{
  "encoder_arch": "mlp_mixer",
  "model": "image captioner",
  "dataset": "regions of photos with short descriptions (Visual Genome)",
  "train_examples": 203450,
  "image_size": 64,
  "crop_scale_min": 1,
  "horizontal_flip": true,
  "translate": 0.06,
  "rotation_deg": 5,
  "color_jitter": 0.1,
  "tokenizer": "word",
  "vocab_size": 6471,
  "encoder_norm": "layernorm_no_bias",
  "encoder_norm_position": "pre",
  "encoder_activation": "gelu_tanh",
  "encoder_mlp_ratio": 2,
  "encoder_parallel_block": false,
  "encoder_inner_norm": false,
  "encoder_patch_size": [4, 4],
  "encoder_conv_stem": false,
  "encoder_layers": 12,
  "encoder_width": 160,
  "fusion": "prefix",
  "label_smoothing": 0.05,
  "decoder_width": 256,
  "decoder_layers": 12,
  "decoder_norm": "layernorm",
  "decoder_norm_position": "pre",
  "decoder_activation": "silu",
  "decoder_mlp_ratio": 4,
  "decoder_head_dim": 64,
  "decoder_fused_qkv": false,
  "decoder_bias": "none",
  "decoder_qk_norm": true,
  "decoder_parallel_block": false,
  "decoder_inner_norm": false,
  "decoder_positions": "rope",
  "decoder_prefix_bidirectional": false,
  "decoder_connector": "mlp",
  "decoder_tie_embeddings": true,
  "init": "trunc_normal_002",
  "residual_init": "none",
  "optimizer": "nadamw",
  "learning_rate": 0.0011,
  "beta1": 0.9,
  "beta2": 0.98,
  "eps": 1e-08,
  "max_grad_norm": 1.0,
  "max_steps": 7600,
  "batch_size": 64,
  "epochs": 2.4,
  "lr_schedule": "cosine",
  "final_lr_fraction": 0.1,
  "warmup_steps": 380,
  "weight_decay": 0.5
}
Rows from block 5 of the image encoder of a small image captioner, named by matrix and row number. Rows with one number belong to one neuron. Each number is 128 + 32 x the weight over its row's rms, rounded and kept within 0 to 255. All counts start at 0. Numbers have three digits each. After the name is the row's rms in percent of the matrix's.
Before each neuron's rows are labels from the 100 images, of 14976, where the neuron reaches its highest value: "patch colour" is the nearest of a few named colours to the mean colour under the peak. Only what is clearly more common there than usual is listed. The data: regions of photos with short descriptions (Visual Genome).
# fc1: MLP up (encoder.blocks.5.mlp.fc1.weight, 320x160), inputs 108-159
# fc2: MLP down (encoder.blocks.5.mlp.fc2.weight, 160x320, transposed), outputs 108-159

patch colour: black
fc1.250 181:138156083048155090121108073161081120157118131113140102072150088086130156159107157141108083155116172176157068144171101098121138103113116036112142093102122085
fc2.250 122:086112111186118142118129162113098108130139116110086127170087159165137082151202091124116113159163117129084135096146122170129119128143126162155138143094159141

patch colour: grey
fc1.216 044:165090097130131128136111129122116081148117101103094118131137150170190163093173127089073134179184103089124118174129110111108141148142113111151165148148125108
fc2.216 080:153084098117136126092143163133161101107149106145111139123149119092093108147146180169149069088109143196100142130107140166157157130114161089126060151137203136

patch colour: black
fc1.223 175:126150079037160093123108068165085121160124132112141106068158089084124167157099163150118077140103174185159075139159102100121134102105112034112138109115128098
fc2.223 117:089121124174109137123110160114110115128129114111119112163093167172137082151223086118103129133151098108094131131135120140137112126141128166167141136114145142

patch colour: black
fc1.52 161:111142078064148073109106087167076137164138127083131106071149080068068180155106154107088082143163145169142092138171112111144131075112113020103125115094116084
fc2.52 090:154158079175118130115116152118104146151126188120147125145103161165163101139186120154116093114144142131133101164119117161127124118127107113183142145115126131

patch colour: black
fc1.281 175:121159083040160091126108071165077120160122135111134101061161091085124168156100171142113085147114181180147065140171103110126129097114111036107135105104129090
fc2.281 128:086127106191118124113140168100109117131126112115124121195083155181145096134215089129112117158155114095078125137127114138130120141139127160152144146133150137

patch colour: black
fc1.16 163:115155083041150086120105079170060137160123130088139110057160096086106176161092164138101103148120168182148079130168100113129126086120113035111133118097130088
fc2.16 109:100152107191147141128147152104098118161124122126160117186090156192161094133204107133124096153174131115111110140116131137127143113128109144164160149149157149

patch colour: black
fc1.10 175:135141098057159066116108079167087127162118124111137106063139091096134149168103147131110092164157157170157066153176100089135133100123122032108124101086142084
fc2.10 106:156114095194160151112133163117119138132128123124111112198068156147139074120176110109122108159133104109086167111152102159110105118147141160149130152111154139

patch colour: black
fc1.264 050:138122093141059125117179132090146153176144098159071082078099108124144110133114106069154093164170087223106137131129093124145063103113107150107116146127066124
fc2.264 084:131128157152135140170087157114090102154141181129062194115162162096127089109171125106125086127083182034137081158120178143143117133125126097145110178111132154

patch colour: black
fc1.232 180:134153076041153096126106076159095115149118133113142106079155082102136163158105151151120065149125168175153066145168103096122138094111118048120149089105126093
fc2.232 118:110109132175120129117111157120107127109151129123085122162100191142138091175199100095097113134148101107105140123149116178137095123141124158157105158091158120

patch colour: black
fc1.274 182:137152088060161086115107073158081117159118133107135108079149094089121151155103164135109081163120174163163063140171103099116136102108119035109138093101114085
fc2.274 116:110105102182114138102121166112111097130140118130096116169093149148133093144200083112117117151155104129092153115123122167142120107135132158140141147093153139

patch colour: black
fc1.242 043:152147115141125116118125078133155154169102101141109108159101123170184135100171060117094111164114111113116092096118103080111085114083123121160093154157152095
fc2.242 069:093098083114105138142103115132104125160182112161104153123138141100145097130142158110164082111132186161096097116109142185150127153168159100164200155073123152

patch colour: white
fc1.120 052:148045089150068135158127120100164120115127149166169118128104128129203125122123143090164134181206126132113104125121150140138128130146116176109156124108036137
fc2.120 077:135147137123128098163095166106096073168147177118068110089172161047077127150185098148155090087056137087133138126123166140138103112105130096127084170132187112

patch colour: black
fc1.292 174:128151077042167093122106079167091122160127134107137095052162083082123167159103158144115073147106178195147079129176103104126127096110110043106140107107112091
fc2.292 116:086140104173102140123123163103096096120145136118102135163100159166160073156209088114137109135160108108120108135144114159137129114141142161157142148118160142

patch colour: black
fc1.168 171:130151080043154082116108081161075129166131140096144109066155090080096167150098166138099092158126160178155081138167103111132122089108115023110129113106123087
fc2.168 104:097144120175131143129141176128096140125134149110148117184094167186148093166210105116128107134160110114095125151141127166124141129135113138157130146137145159

patch colour: black
fc1.283 176:132154078045164083118097077162096117163132142096139110075149080084114171156106156126103077148127167188160082138171101098126126098105118032106133105104117082
fc2.283 106:112125100172113149117119176141112140124155156131105127166100141160141099159217075113130111115155107092106121160149127165139132118140126170166140159124169150

patch colour: black
fc1.307 177:127143072039157099125103080165086119164120131111137103064159079087121163154100171149116074143103168174151073135167106100124130101113122027107141106104126091
fc2.307 132:078132134178114137117138175109096124123145130130123115179103180168139083141205075118131126131151108104099124117139116147138120127148124171161138130121158141

patch colour: grey
fc1.95 045:090051126122130124121142151118158140140147179174165105132131098150179170115133137114168127145154109142097135134112138105150135130122123167111166102092040106
fc2.95 077:154120138140042119222098094103112201124164155124109136089156179104103095103185106124123137135059116096121098113122158086142098110118136094162110215145178145

patch colour: black
fc1.7 173:125148072051172085112100084165102116166132133100130104072167079080110162152106158133101072144114177188144084116173102092127127095104117040112131109114104083
fc2.7 115:102144109157068146109113157144118117129152165142104135143106144181137082163203092147140134118152103098119107169128118149151121122149131172157169149118156153

patch colour: grey
fc1.96 051:162070102118120150117129136125157064140118119189171087135108115134212160143146139128197100134160135176028072137135119125115108131144145150167148122093092127
fc2.96 083:145134098130062122168125141126063233092131149123157100088165131084089117117177079106117111103048085087148167131139140124151110119121143113154082197166187119

patch colour: grey
fc1.304 049:140084119135141112155124141105164047118116139111102148148157158083170149102168128062068122194106131045148100172109120096103042135121138131154104157149144096
fc2.304 087:141141054157073179139143118130104154149141142166147107108144096079167135117136158196139123101155129205095152110120140177132145125099124105130175156130128155

patch colour: black
fc1.138 166:111151066038159098133107077163086132164126149095130108053166098072101183154094174141115089118102169195141075120166110111124126087104108050107143118115119098
fc2.138 119:075149104165124125150118176105105106138144123113143095161104145187169074133229099158115097140172138119104097165132145137144138110131125147179160121132174138