From a checkpoint of a small image captioner.
Training: nadamw at rate 0.0011, batches of 64.
Data: 203450 training examples, 2.4 epochs.
Rows from block 4 of the image encoder of a small image captioner, named by matrix and row number. Rows with one number belong to one neuron. Each number is 500 + 40 x the weight over its row's rms, rounded and kept within 0 to 999. All counts start at 0. Numbers have three digits each. After the name is the row's rms in percent of the matrix's.
After each neuron's rows are labels from the 100 images, of 14976, where the neuron reaches its highest value: "patch colour" is the nearest of a few named colours to the mean colour under the peak. Only what is clearly more common there than usual is listed. The data: regions of photos with short descriptions (Visual Genome).
# fc1: MLP up (encoder.blocks.4.mlp.fc1.weight, 320x160), inputs 0-159
# fc2: MLP down (encoder.blocks.4.mlp.fc2.weight, 160x320, transposed), outputs 0-159

fc1.4 100:543443560474470438433516542515507479498406477469446497470517492510425530491496495452476478571486504458379486485479507442534502462448497423505447492473561547505541498466412489473532450540453503501505569517578460550446461438582553540520456527475519532506422508582527491520529445486438557551489449471431502452539481471450495453522543518508503480498530532544468487489496478496475445511533494499495480550482456467499510511585501537508492489586533429523533478519483443432502447471462480
fc2.4 082:461575559552464449445439457528516543481544496446546518443429468463536494462538476472508432508468426522586532488506491569472490497499523573491525516542551440513589453547513534602527490481543457485543504481556532476548490441462449469490509510510455532492465478498497504519530514505578447469491582496512519499526485525547489487463482458515450504499473486571478526542464473472390480496436493538468496559457581477499452469488515501507577505558485573447475459455460538492445548444499472
patch colour: pink

fc1.301 033:410509452579507468464622567499488544483515515516509484527472492506564558514462477519541541473553474517449562466520472498443464499488574495418530550555564513512505513507433515480484516480518483502530544445469523509458436479477476440485471476519478478514505582500462460461475572499481433446488506533390523527521493477525522499520495501529506509444507609449520485534467544487536467475415524519570526462513452511510486570523484572493585452509435492461483547493492483576525466451441514
fc2.301 053:500479544431480527553504504492478427493532498502497505491518533432423541499530577593486514548461504492498433501486554500467488515541497448559498489441490368528526555490495513475429463509489484448572483504580465565518550509465477500463537513558573503505492445502495505466498522471528531498424515513560584499458549506415480523497481437498490510576504448514439579449563598502506557473524497426478473518529474441504490480439523428449507518504517506538440510507510501479481533450485540
patch colour: grey

fc1.295 038:473519442536526490496521589534474514493568458559483499451480509593487548542502541422464518493515447538472555600533507486536476434497560519422551512462556529522448472516489524493593391552475500519521489483504511503500479511508522497416501562498499477464534543460506462499430454448526472521493554518446522495566457517494526535585553464519434470467536510468501582508474495461449491498469556504525478460538420494448485527489472556517562470508446496486432519459490500533411471527520456
fc2.295 062:485471532508479556567516472559512476508522522441481486511519544420506561503487503520581495526442514478462474458472523498504508561477472432589453507518520446458525645467524455421416517460525500438541507494544485548495516489465462478483517445515519519536507475514503518466500490561502503444487481484542449569390515546508552457425457529509578509570493537528473467524527546530464561490508471440467428549536542515526467467475571461476461565469533487504495510534504472474504562437513551
patch colour: black

fc1.234 136:542501535552468538541477486563447529424458521478515418498483467551488441512523483487533490541539442560495550479564531490458532572509519467527576484469522463512529556458441441529459454487454486482498560581523472495518503463529466515453454536510513487500487425480506523474490443413498482472538516487522546507469478542515556483486544442370523445490470431542446474543487505495497469407547435454503511525470541528496436531469541537561416506537469461493513468485505391484524472479512459
fc2.234 115:482510519479510461474463487487506538537562482463491569441531583421507580512512438412421558543447518424486488502463412496507502457457490477428459477479517491485532433494570552555533493492514482466520432432536528527514493506501478503543548536414453520469533561490508470494564508573521475483424498466491469440546493433493497494494468561557509502516486551490448526491462448483469485561467622572513461522584477474509492491521510495447532464511478551467482471490486549535439504482487489
patch colour: black

fc1.291 111:543476557546539531526512494580461468442479509501448463491488479534450435476561481502499490507510487489457565482483481491423475462442488463540479447520555453529568521443440463493434469505433495508495529514548451454493505534563504510482447491496544472435468468516459570491435440418479505476487520432467578491470481555483534505499516440443516420469461481560455477558489505422471520447526427462468538541460532544440525520498569554489452503562471429511507430463472442477526491458518452
fc2.291 129:431560538527516488487465507535490472492527478483529571413509527510525458438510448442456538471477507489543569453501502532457430472535491567510505500522584461502564453524558589536496496443519442528506476436574565477550491502466493430504529457475484451498535502479416514508488536500562461473511518513495527479474463533503452523489498449590509520448439481528529466559427458466516516565425459545555495540543521534479501441495509464504577515504466526391483467460460534522519569545536498
patch colour: black

fc1.175 118:512444552468442454459553542495480523482396484503458509469524488506456541475472481483490469555478508479387478478473532419517482499486474453545481493465553556510558500469397502494536481551454485498485547546577472571434453442527564553536444499481502522486400509583530473535512447484435566552523447471470493473548509463431531476511511509519488494500521543543448497484501487491482474519500488540486490561475436484473504525612474537498518508583523422528482480550505458438524468455490479
fc2.175 109:451542555505471465460467505509501514477512481450553492463443463495509518458529472470481437490484454491595532475548505518517464494522501572474517488561545483464577421601528538552526539467543452456521536462573533523541489470480460469513532504488458524478441477558489507557543593489585482499495537475500506489532456539549495499499497485516502498546477480563475549529470459466436481483435546511434497556470528429472467453471511469507608460571523550441452454468464554473424547443459468
patch colour: pink

fc1.70 111:520451541473488452456527556509484502492393477475461511497516486501436535479480502483475493525482518459370487474454512425526482455459486428502458494468566549506557493451374500455520480546446501501477557499574466551455503476549561546506425497496498534497423488574505486511537434494420580565520456478456494449549504488436526468545512513520499481517536541552470465500516492504486468508509489520489486549489422484478513488582490547496487490580546424542515494549519471437504465450466487
fc2.70 096:433588542517452436426465463498508516462535512451551493442429459494515485468517472472521444483489434522594521493553516538482465513518532598514526504548539452507561453569515522594521525482543446491528530505542543494545469452440458476503513528485481529482454461520513478537533547501581462483497556476497529515531477519551475505489500463522478509526466456569484533544462476473415473493403505539436491537459547471497470453482503487523584482560490555453488447467453556481433547429486460
patch colour: pink

fc1.147 034:516507448581526462439557509524456554489574489546505526456473545564510528516474516428445538484568444539459505646554511458489476436492555539410536535475571544483508456528527509514584425544495485524505532511471483507503463493506502524461432537485523474449525577466478494486458502466500440501504540524405516499511524496521498511550543478554411508527507516491522547575499451466532483457481486554493510453477474445488483480514485592512551477510416514479439487500491505565449480501529513
fc2.147 060:505489524534497576623474531529590498514532539457517478501511504406438527517529464534531523521454518466436448463506524486523535551521477417582480468505483464488527631425489499454452519467522505456560525495564470535522526540492471471506533471534544507555516502522485543475536432518467505484469464451540492531419517520425519450478487512522564456524498485483470483472508555514434567525531533429486411539544473556533480477477502386489493518472470482461479533503540465493501512471442523
patch colour: black

fc1.98 036:471512491555483441453508523484460521448421483455512557548498481521548577483441488565552477560436503469592542465505495545484509529520487532530474469446517445506495486579470536498471488497485520557456561542516501435490471502460532569457481455538549457589472466417509440479403530514488522492526512523487524431496499502449458487523391487511514511489513500509571446518504517540476467556525504418565561489505565471434500547601478456483503564455486454533493541535526544532509517517512504
fc2.98 051:544510458480402560542522542453446470423591502511532458404494529532498513513476501505472517568570448529580458532497475526536478428491507545485522539496437502535484493531524459478536532508510481491547433472494499573533550470531558450463480516568426539430532458550551511523533547443541541591442507528469459538496473563517486562590485468510437488549492464485518513468508520487450534446515458452495511462508452536535456485503460583489501484501537521504458484448494473510481568440509516
patch colour: pink

fc1.140 118:509429540461421462451540541495502512484408489516454503487499485508459547492453496473502470550498496483396487506473528401519492507494486426543473482469557550487549523456411496521552487542456488509507549541593455571422448410523558544549460497493489517495435526570526502539507450474423583555527436464492506487557506481428522480497527515516485470493508541547465519494515489481465482523507498527507492568483425519469474518594479542503515523581526435521515458540503462464540465469519471
fc2.140 123:432548542504453486468504517491485529470532496480547496446458461481540514433505470450491460486498461521604527488537509527497422489538503565496526496551553483453566432598510549573566534475539426481527524490556544501504472451456468483512528478478470512486466459546504504564540582487574490494524528488513481487529486551547499501502471472521505493502487491568498543519460463481427479489394516516435490552465533421481457454489518490499605482570520554451455464471478545482417547429473459
patch colour: pink

fc1.84 046:519530509553496500545415505509473539472499421445495461527516509620500557506510459493461505482508474525426523439489448447509525381487450386545462384471494471478533520474484515505490406486494518479508538532506524535538462514539486533502506521446565529539417534530521489477580473490503476501461466486494524465558482480425485496513612474503490483483518470490419510511478461429431538518498502536443525452520486520392490461488506544487527524504448476473560463516516464496498466487507465
fc2.84 063:449539516543440518538475460541458530438502530443475492437491522417517488489505481464547502519521498478442504541495476555440424519432538490524460496422562428487521564489546470529545434549461484513518446491542525540531471470478490514477545502525424564487488471530446489489558447558538398498551565476530475532527523469577513564404501427489543530486501491516438513514516500504427495479388453501481509525502543545507494494536547582513521573476466540468549510517517531524455499469466529
patch colour: pink

fc1.208 113:524446549470472459439534552496483510491401472482455510478518493506437535473474506482483474544481520462378476476464516427529494473466489421513467493471566549506564492456395500472534476550449499503478559511584469562450478451533558553519445499491502533497401509582519473529533449500427580554510453472455487458546505457439522460535521519511489492511526541544467476478503489500483461511514494530492489552488423476483509505592483536501500490580538432529508485548516459440514455448473484
fc2.208 104:457573551519464457452479472504522530465520487464563487458450451495516513468534466472503447487474439526612529499550490537486465494519525588493518503554547473500576443598516527577538528469533453481535510472542540503524483452477473475494511513492452520478449458523492507555530569498589454467493556474497512498533460536567475494487491461501465492531481493559485534537465470463412484500419518523427489546447544460498468450480512479519591460583510558432468455461467550489435535438466465
patch colour: pink

fc1.146 097:537448551426417456461504563487526488532426507508401498489466499532455537481510488476485461573491494502402479493505517444481493506480532468542514516459559522512558508480458519499553414521434498531496600543589454583432421394517505519516482514471535524471418551581509501532476426473447546512483490465450528462490483453442506488529520514537479498476542516535478490484475495526496458550528507570513482566481453504508485515584492477523530534589477442489525457507498502478493498471522472
fc2.146 090:479545582498494507507478471501470475442557450466530490503506531451531528479513530551491486450467479531569507484490481514529465479490457527420503513528535451459600479557511505481479522450564518438535503504568539543515480468482496463462506455582471529517483454541490515491503554530548482501432558471510484499525472501533481486553464473503506506543459511574448554530505544457447533460465548418442521593507523404492502443467532488483563478575529557499419451485431482479403525401440487
patch colour: pink

fc1.150 037:479515473510542399383544510494499486547502460551524513514441524544472457509464484529498518486478503543529495582547540560495484552459516578468503491467533467541485416486561517466512474577484542539481538542513521411528488482524484541421517525511617452483521508477488468491401457463491524530511545505410487424517507546488488503571458476528476501534501533483563511509490536509515398497511461484555548480475469412475484610498491503495565543506527454496429492515509506511498542480480519
fc2.150 065:554462522532499575593453463481533469476526510478525485407545561481516522483515476502550512541431490493528435504446497465501518488492479431527509513494493447495489609528484500485487573469581489458558504412521485518513543522497487452475479508539447566500507480537538541439493571494470544530422467485553469659441456515490535504495470490522457493549499517499455525483508531496489567477565530414491426513528544594509452441478495512435492460482526522511502504499484452468529545487506526
patch colour: pink