Rows from block 5 of the image encoder of a small image captioner, named by matrix and row number. Rows with one number belong to one neuron. Each number is 500 + 40 x the weight over its row's rms, rounded and kept within 0 to 999. All counts start at 0. Numbers have three digits each. After the name is the row's rms in percent of the matrix's.
After each neuron's rows are labels from the 100 images, of 14976, where the neuron reaches its highest value: "patch colour" is the nearest of a few named colours to the mean colour under the peak. Only what is clearly more common there than usual is listed. The data: regions of photos with short descriptions (Visual Genome). In brackets: how many of the 100.
# fc1: MLP up (encoder.blocks.5.mlp.fc1.weight, 320x160), inputs 0-53
# fc2: MLP down (encoder.blocks.5.mlp.fc2.weight, 160x320, transposed), outputs 0-53

fc1.138 166:539504547548477564580475486562450504403468508485520421530475466530492439531535511522551500519579432547515555490529487499471532547468479465508537465481520437541535
fc2.138 119:456496504501536469441473442486467498543572499493448563451551601487505526495520469446494570513427550454423501525487421498494485462441515455520449471439544478481558
patch colour: black (33)

fc1.282 047:427506492553491479495532480430459507446523488537485521450463441477480463509435531511496509533538456530561543520505549579465500519487518496530476491473560467583471
fc2.282 075:475509506509524629639491473536489484480520479468532476515597514457498524520574534525504499497506540499496450429550507462554530473529469426522514490396465481517522
patch colour: white (40)

fc1.93 178:504456538500399571567535550567462497428414537514499433509457415542517474506537488487515439493575448546484551463547532515484492561495557493515571513498534490506532
fc2.93 124:480468525494522404371503481401463476511566509524449497476522578420570532499428545497554550536485528471477395520486470483479513544536501487504498499473465510469546
patch colour: brown (61)

fc1.190 170:521475533502402534539490499549464503445440577516497409517423445563497461528520504497526465499602418543498538463567502489448483550488568508523568527500546476513528
fc2.190 129:512477556461523450433485488431487529519565503488457488530529580424566530531440555531533562534460542509461416556474475488484525536495477458475479506388472462503559
patch colour: brown (60)

fc1.74 044:486508471536551418405539588463489450485521460503521464496489492478528478494469516517501556571535509542571489521512456487493466499492558580440513547473550451501497
fc2.74 075:479499483491446534511496500532565484502517543547471501451520565508519521496506506515549516504416495457521471508478506481517547477493456462575472523527463494486514
patch colour: black (33)

fc1.51 040:458501477497525411424567494497502478491606435513472526533466493480540454499482452516463503420511464510532561546539444585433480510422494521492463514501557475521519
fc2.51 080:530514525555502512609472461458495406450526495450498489502571531460456522474546520558479512511422517502521435508510522479558504496514490459484502453415456502514503
patch colour: white (32)

fc1.265 039:524548473559541409426531536522450451518490489549536461489446526564521481504490535546519559441526495609525518538484494540501487499417525493391509541489510495521499
fc2.265 075:520491516484512549598516469488516480491530541453482551443509556420485557456570460549606497542454539440497445531463524469468501525542469456556491512491481424446523
patch colour: black (32)

fc1.163 176:527506541544465546560499529554442518406459510482524409520485484554487456513531505514530489515536437555498565497549500513462524542466497463510552462438520448535538
fc2.163 100:443528540486480494478477462481467457520572467454484559466559592472533540509471514508477575491434538436472457518468383498518455476456504473480448484462517472489553
patch colour: black (34)

fc1.319 042:510520493482549499495485508488512424568563522542506502516443464432455441493487543519548547531483515514591538553475465514474501501440472577484451521505516440487499
fc2.319 082:493490519513523452445478396519556435533552486515514466498575542521530473474538472540571479478424542527507513536485443495597493495484455459478481505502480439474531
patch colour: white (50)

fc1.162 041:523512513527553432485493556499546420532526567550522505504488472474476483491438508507595519570463469474584496488480472493482513523481456562495513514461491493494487
fc2.162 076:496520485463447463402464474492500492499536493482466434493512542514546516490514489545541518491443499505529518547461433487518459468475476514425457539477470465469496
patch colour: black (35)

fc1.304 049:535528499460531480477510499505512501525409523469569500553493493522456501494478506555553542518447536480521450450516481502501509549481447523475535476486498477525516
fc2.304 087:502482511501444523488493486495457479417578494536511466409482546567576495463484480487517487476545489538530500481459508552523485437499487546470457557532532422436490
patch colour: grey (70)

fc1.292 174:527502547562461564567488515567439526402467516489530404510467471536492450523532493497528501541559430558506556479550502504463528537480503475502547474458516442526538
fc2.292 116:470536502467522455443450446492461484537554479463468551455546593482518521505471521495492579525442541448442471495487393467475474481448496461483468477406531461506559
patch colour: black (34)

fc1.264 050:467491470533547501498579579465518495447535507577511511492467481453471440483458517478571514557564491498545566579477501507476466501482518596449491552440505483460482
fc2.264 084:514502490453447482483471443544519480514527495530513444559500532471498555544509530577520558504415511486512500411459481469564510522496445461509507497547524472493486
patch colour: black (35)

fc1.124 041:544533526503543489429473472518592446511504441559508473518470480437478441522473539536560518543554490598554566547413440459511483456478505575434479547488503467510480
fc2.124 077:481511484426498481444500449499484491474518495578489473463533585518560524504515498519610467479405535474525507544490510501504546497488466467516448476502500451468516
patch colour: white (33)

fc1.250 181:530493542569456550560496528570432534407464513483517412500484464547494456516524486485522501541558436576479555483548520501468518555489513448514558474454524461514536
fc2.250 122:451510498453478473446491461464482500539566477496476567454533582458525579489473479473487567518422531418483458472466380490473495460461469466461453456467518499485547
patch colour: black (32)

fc1.10 175:523472549570452522524530538555443530405436515480500415493483449540495469492534486490515494540527435559458543501526518503479492544498503431530546476445521485512539
fc2.10 106:424547492469493457481475492475485503514574477500497575421535553480504547485466478449461542507420514417519461486492405494468477448506484484449452476507538475495541
patch colour: black (32)

fc1.95 045:486519499567490446395537537511500423443541489545549518568480530423517442506460494561588542494529451535585569473459444499464506535524520611429440583539508458507500
fc2.95 077:508527468426481480478528494452440466478511517511523543495535505533497525509538535548494515536428521515532499640482491497569533442522475480496511481361458454486502
patch colour: grey (61)

fc1.168 171:532504546556471543553486525551431527394458515480515417520473485550483449512526503502539499527540431555512561486555488517451515542474493452519555459451515456534545
fc2.168 104:458505501519536480475496459486493468561568491489492576457598592452539583486503511492474578503438552428472485545460373499498482463441487449461448491481536475511543
patch colour: black (36)

fc1.223 175:546495540562461556559483506568435516398454516487511417507474472545497445524537495492523497532563424569500557483531512501468526553482503467519550484471526449537539
fc2.223 117:445510491458533442435487446475487508551572501486454553433540598465512559500459500472494594521432529446428472483472380490474512482435472438473475492428507485483561
patch colour: black (35)

fc1.270 047:483509470526529486509522562476505539476533409507515503484507561483575519518510469521478566485485429597491553559472501477490493423492513528361514536599536454554509
fc2.270 078:470523498477458536519517516528512433489497565486511525504510480443447572501517537557528505478483543488477474508507507507480518562437481412650510455414525498541517
patch colour: pink (25)

fc1.158 047:481487487537547442435496545518571489503417528541519502476467464496440504487518476491563481582487527492536539467455495516497507521512544576515557527411468473484459
fc2.158 087:508485506451436481400514466525478477491614509540474465455461552511530493474441504505531548472533445483523486497431442471499507470491497514461471566545496441487507
patch colour: black (33)

fc1.167 050:482492479583535406416529599480518487466499499550515509517475496496486410503463507476501526568553486570492553572454492476496466496480539568409529557431527463504487
fc2.167 086:481437546436447562509481485521457504510549507533476480466518568471499576515492498525561538470436504446465464467455493506487550535506465459522511525570524427467495
patch colour: black (60)

fc1.222 040:513450505526508487521489451491443552540419457523520455508493496584600436504496479545455587502510497516472492508452500501474486479486483497400539478462558514556486
fc2.222 078:520525537511496548557457505501497495434516500515495472455489547482484515478523449510541491491444461478468456413495514529497476484525509454526486527585542446486541
patch colour: grey (69)

fc1.7 173:549502546535453565569496514567436530405464509497531396521465475541479447522521508496529508529553419534517554480545505502460534528475487494510539462470525441530538
fc2.7 115:479536535487491453456476436489477453522577515460469542452535602452535551491489515502500572496433530460436474498473391480489446481463522482490478486431529474497552
patch colour: black (34)

fc1.130 042:443513486529491460484560542489504503410569535516484516482512500500489457500496549497477498488532465503575590588515535509545513504517550596468447551562517496505504
fc2.130 074:512495514512452542532531485524525466549480520448545525558552509463481557514546548563457514513466544439530444495548514484522513537441482423574517477457474467527486
patch colour: white (25)

fc1.142 146:523464571502452467462555529523496526462366510494487478484500473510444511481488502491483496511481509475384500494452519425501468460466499463535453501472559534512576
fc2.142 138:451556512469472448464448500483511533451551480468528497454450467555547484505467503482468464473441441505600509471573475522464486497550508558474512505515551409475550
patch colour: pink (26)

fc1.274 182:523494545566462562556504522562433522410454502475506424496488477556504455502525484497515489545542444576489545492552528518473516560494504447506567474447511465529537
fc2.274 116:454520500471486455469489480466458480510576478509473577468551582429511580483479476471477560518446540426473463490462394497472473456456488475454454476464522492470544
patch colour: black (34)

fc1.291 167:551513552544465559566485525560453517396463505481522409537473466547475447526533523523553496512551420533512550498550472515459529534456476461509536456469517450538532
fc2.291 102:479510522495509468468442483501471462518578481444475547446572587498546546509540527494494567492421525473459491539473402479510438483464493446475453486436532457490558
patch colour: black (34)

fc1.120 052:439481495595523456461531492515526496483496506558475537495472503452471489489514489531529502624534520502561545540526520533497439539566532592424469598473528455536505
fc2.120 077:514495474446478505518482477510434465512539497462493486524556544516518517558513550544487558483433502515543501496477524467513601496498452475493490500435468492513493
patch colour: white (25)

fc1.38 041:464536492510531448474602544506494441481525525540492467496502529444490420506456559497504547528514487501530549519434493507500493538452480547572514564411480440462484
fc2.38 072:489479471471445477512504585498483502530538518461510534572518505533500523530516473508556532536413477505548506557502490420486554418539481487428485473447456540494492
patch colour: black (32)

fc1.281 175:534499547567466555566485509560427520400462500480517417503476468543500446517537484501528491537550430566490560483542500511469527543486486449510553487456521455529531
fc2.281 128:457519478471537474429488460467492512563566498496466593454554579479504556500495475465481575519436534417447474505482390477466500464456496442463472464473510478488527
patch colour: black (32)

fc1.52 161:545496545541478553552497521533432513401453502466504428540480472542474461508515521523541506511534435537502543509547473500461508533446473430507542439467523477516545
fc2.52 090:475492509533499520519453462471496439514568480447498523458564608495502519474573526491483555527457566455484506552465429510493439502454502465521460470464560468536549
patch colour: black (35)

fc1.16 163:535496551561478555565477504562434515395461508479511413518476479537492439508546488508543486533554424546494555499543476519456521531467487436512550461467516451527533
fc2.16 109:443506473504549468479495482502516493565551476467458592449558572492483545489519485465450568553419556427437493509472408478461499469468497442483447454483541477534537
patch colour: black (40)

fc1.96 051:477493499538504472405534461508544450480530503525544518487477529440505448526455467534588487439603520569548498455486538496451483554498504577444518575505514435447501
fc2.96 083:509525484404460477496516534460413470464478490511488529514523524531498505492518533535452516573422481526531452596492481451485540435496480489484479476371450480523492
patch colour: grey (63)

fc1.36 175:535494554551463563562495502573428530407461516494517426511479480548488433514520498501524498532553429557495548499559516495462528554498496460503545462451521459529535
fc2.36 111:436507502469491463452465488478481483522565499497489571435531560484546570504475491490498589531449525464468492478491377507469462462458504463475465475432534471480557
patch colour: black (32)

fc1.276 043:464520484587492524543548493473475522461524514478510504497503486438506451495439515554483467489504480482511548461517516478401487512509483515523498504533495476489519
fc2.276 073:479512532486453553590392458496459455470571491500514476493529491483502474527510495492495467522426500494523491456506456562661483454528524525446501480437466499530525
patch colour: pink (29)

fc1.242 043:484494457504520453473571584501494447466482529525511506483490446509443497512499499462516527569528467599494551535478432446521481442458536495523560534475561516558460
fc2.242 069:478484524451466516482475471525532553516537511538488458504466572507547553525453512549593500483484512481531468454477538513476522550506479480470450502579506446501503
patch colour: black (40)

fc1.219 042:495526487536536512465544514488563463471514541500525508475484480445511443474478517543583514512503498464572538521442481510457456538419507554441448555517509424504516
fc2.219 073:483517470510500453453496477535510460496539462495516503514558530476467537484608513614521500482441520510509480501507451494627509469516495478530488475405483478529502
patch colour: white (38)

fc1.307 177:542495545569460565561475513557436539403455514479518408498464465541501450523527487490516497533557429569494561480543500510467529545484495463510554484477521454530534
fc2.307 132:452517496466551466434478451447490494571580489483456587474538592472506565518479491475490578528423538424432442494487389508478504477454507459441447480455500482485538
patch colour: black (34)

fc1.283 176:532511547542454546559499521563442526410456509489531407517465481548477455518517500502523507525549425558509559483558510497459527541479499476515546466456519452514541
fc2.283 106:472526549474497485450470457463487466528596493464499570454550588477545575478485507485479579484439550457474460529470374496488452463444480457475459497459504460493552
patch colour: black (32)

fc1.47 179:530498542565467556565497523565433537408455516474519413510485473557498453519530491496523496528547435561498558482561508518457524551488501458506564470454515455521544
fc2.47 119:452529496476495468468476475467510496534571483484480585453536593447503591494477496489459572523433549430462456514476371471492496456448498443468460472475513479469552
patch colour: black (35)

fc1.295 040:466502442529523466445562529533516501436512459564549530558515512477566447479512492530532569561499479525494568532426474533507473498496517552403539572498554539577531
fc2.295 066:556494493466430540539565555474538454510517543437510498524525511527452556499550571584487543510466508467513448591507594475520525521537462467530473447460472471494515
patch colour: grey (61)

fc1.232 180:533489543554430545556499518562443538407452520494514407502472469544486460511522498484511495552565436589476544488547533490464512553500519451519552481459528462511536
fc2.232 118:448509514435505450451471461440459501534597468497472576453536591456562569487468488494488579521467522433491447469477394507471486475474465455423449471446499481472545
patch colour: black (32)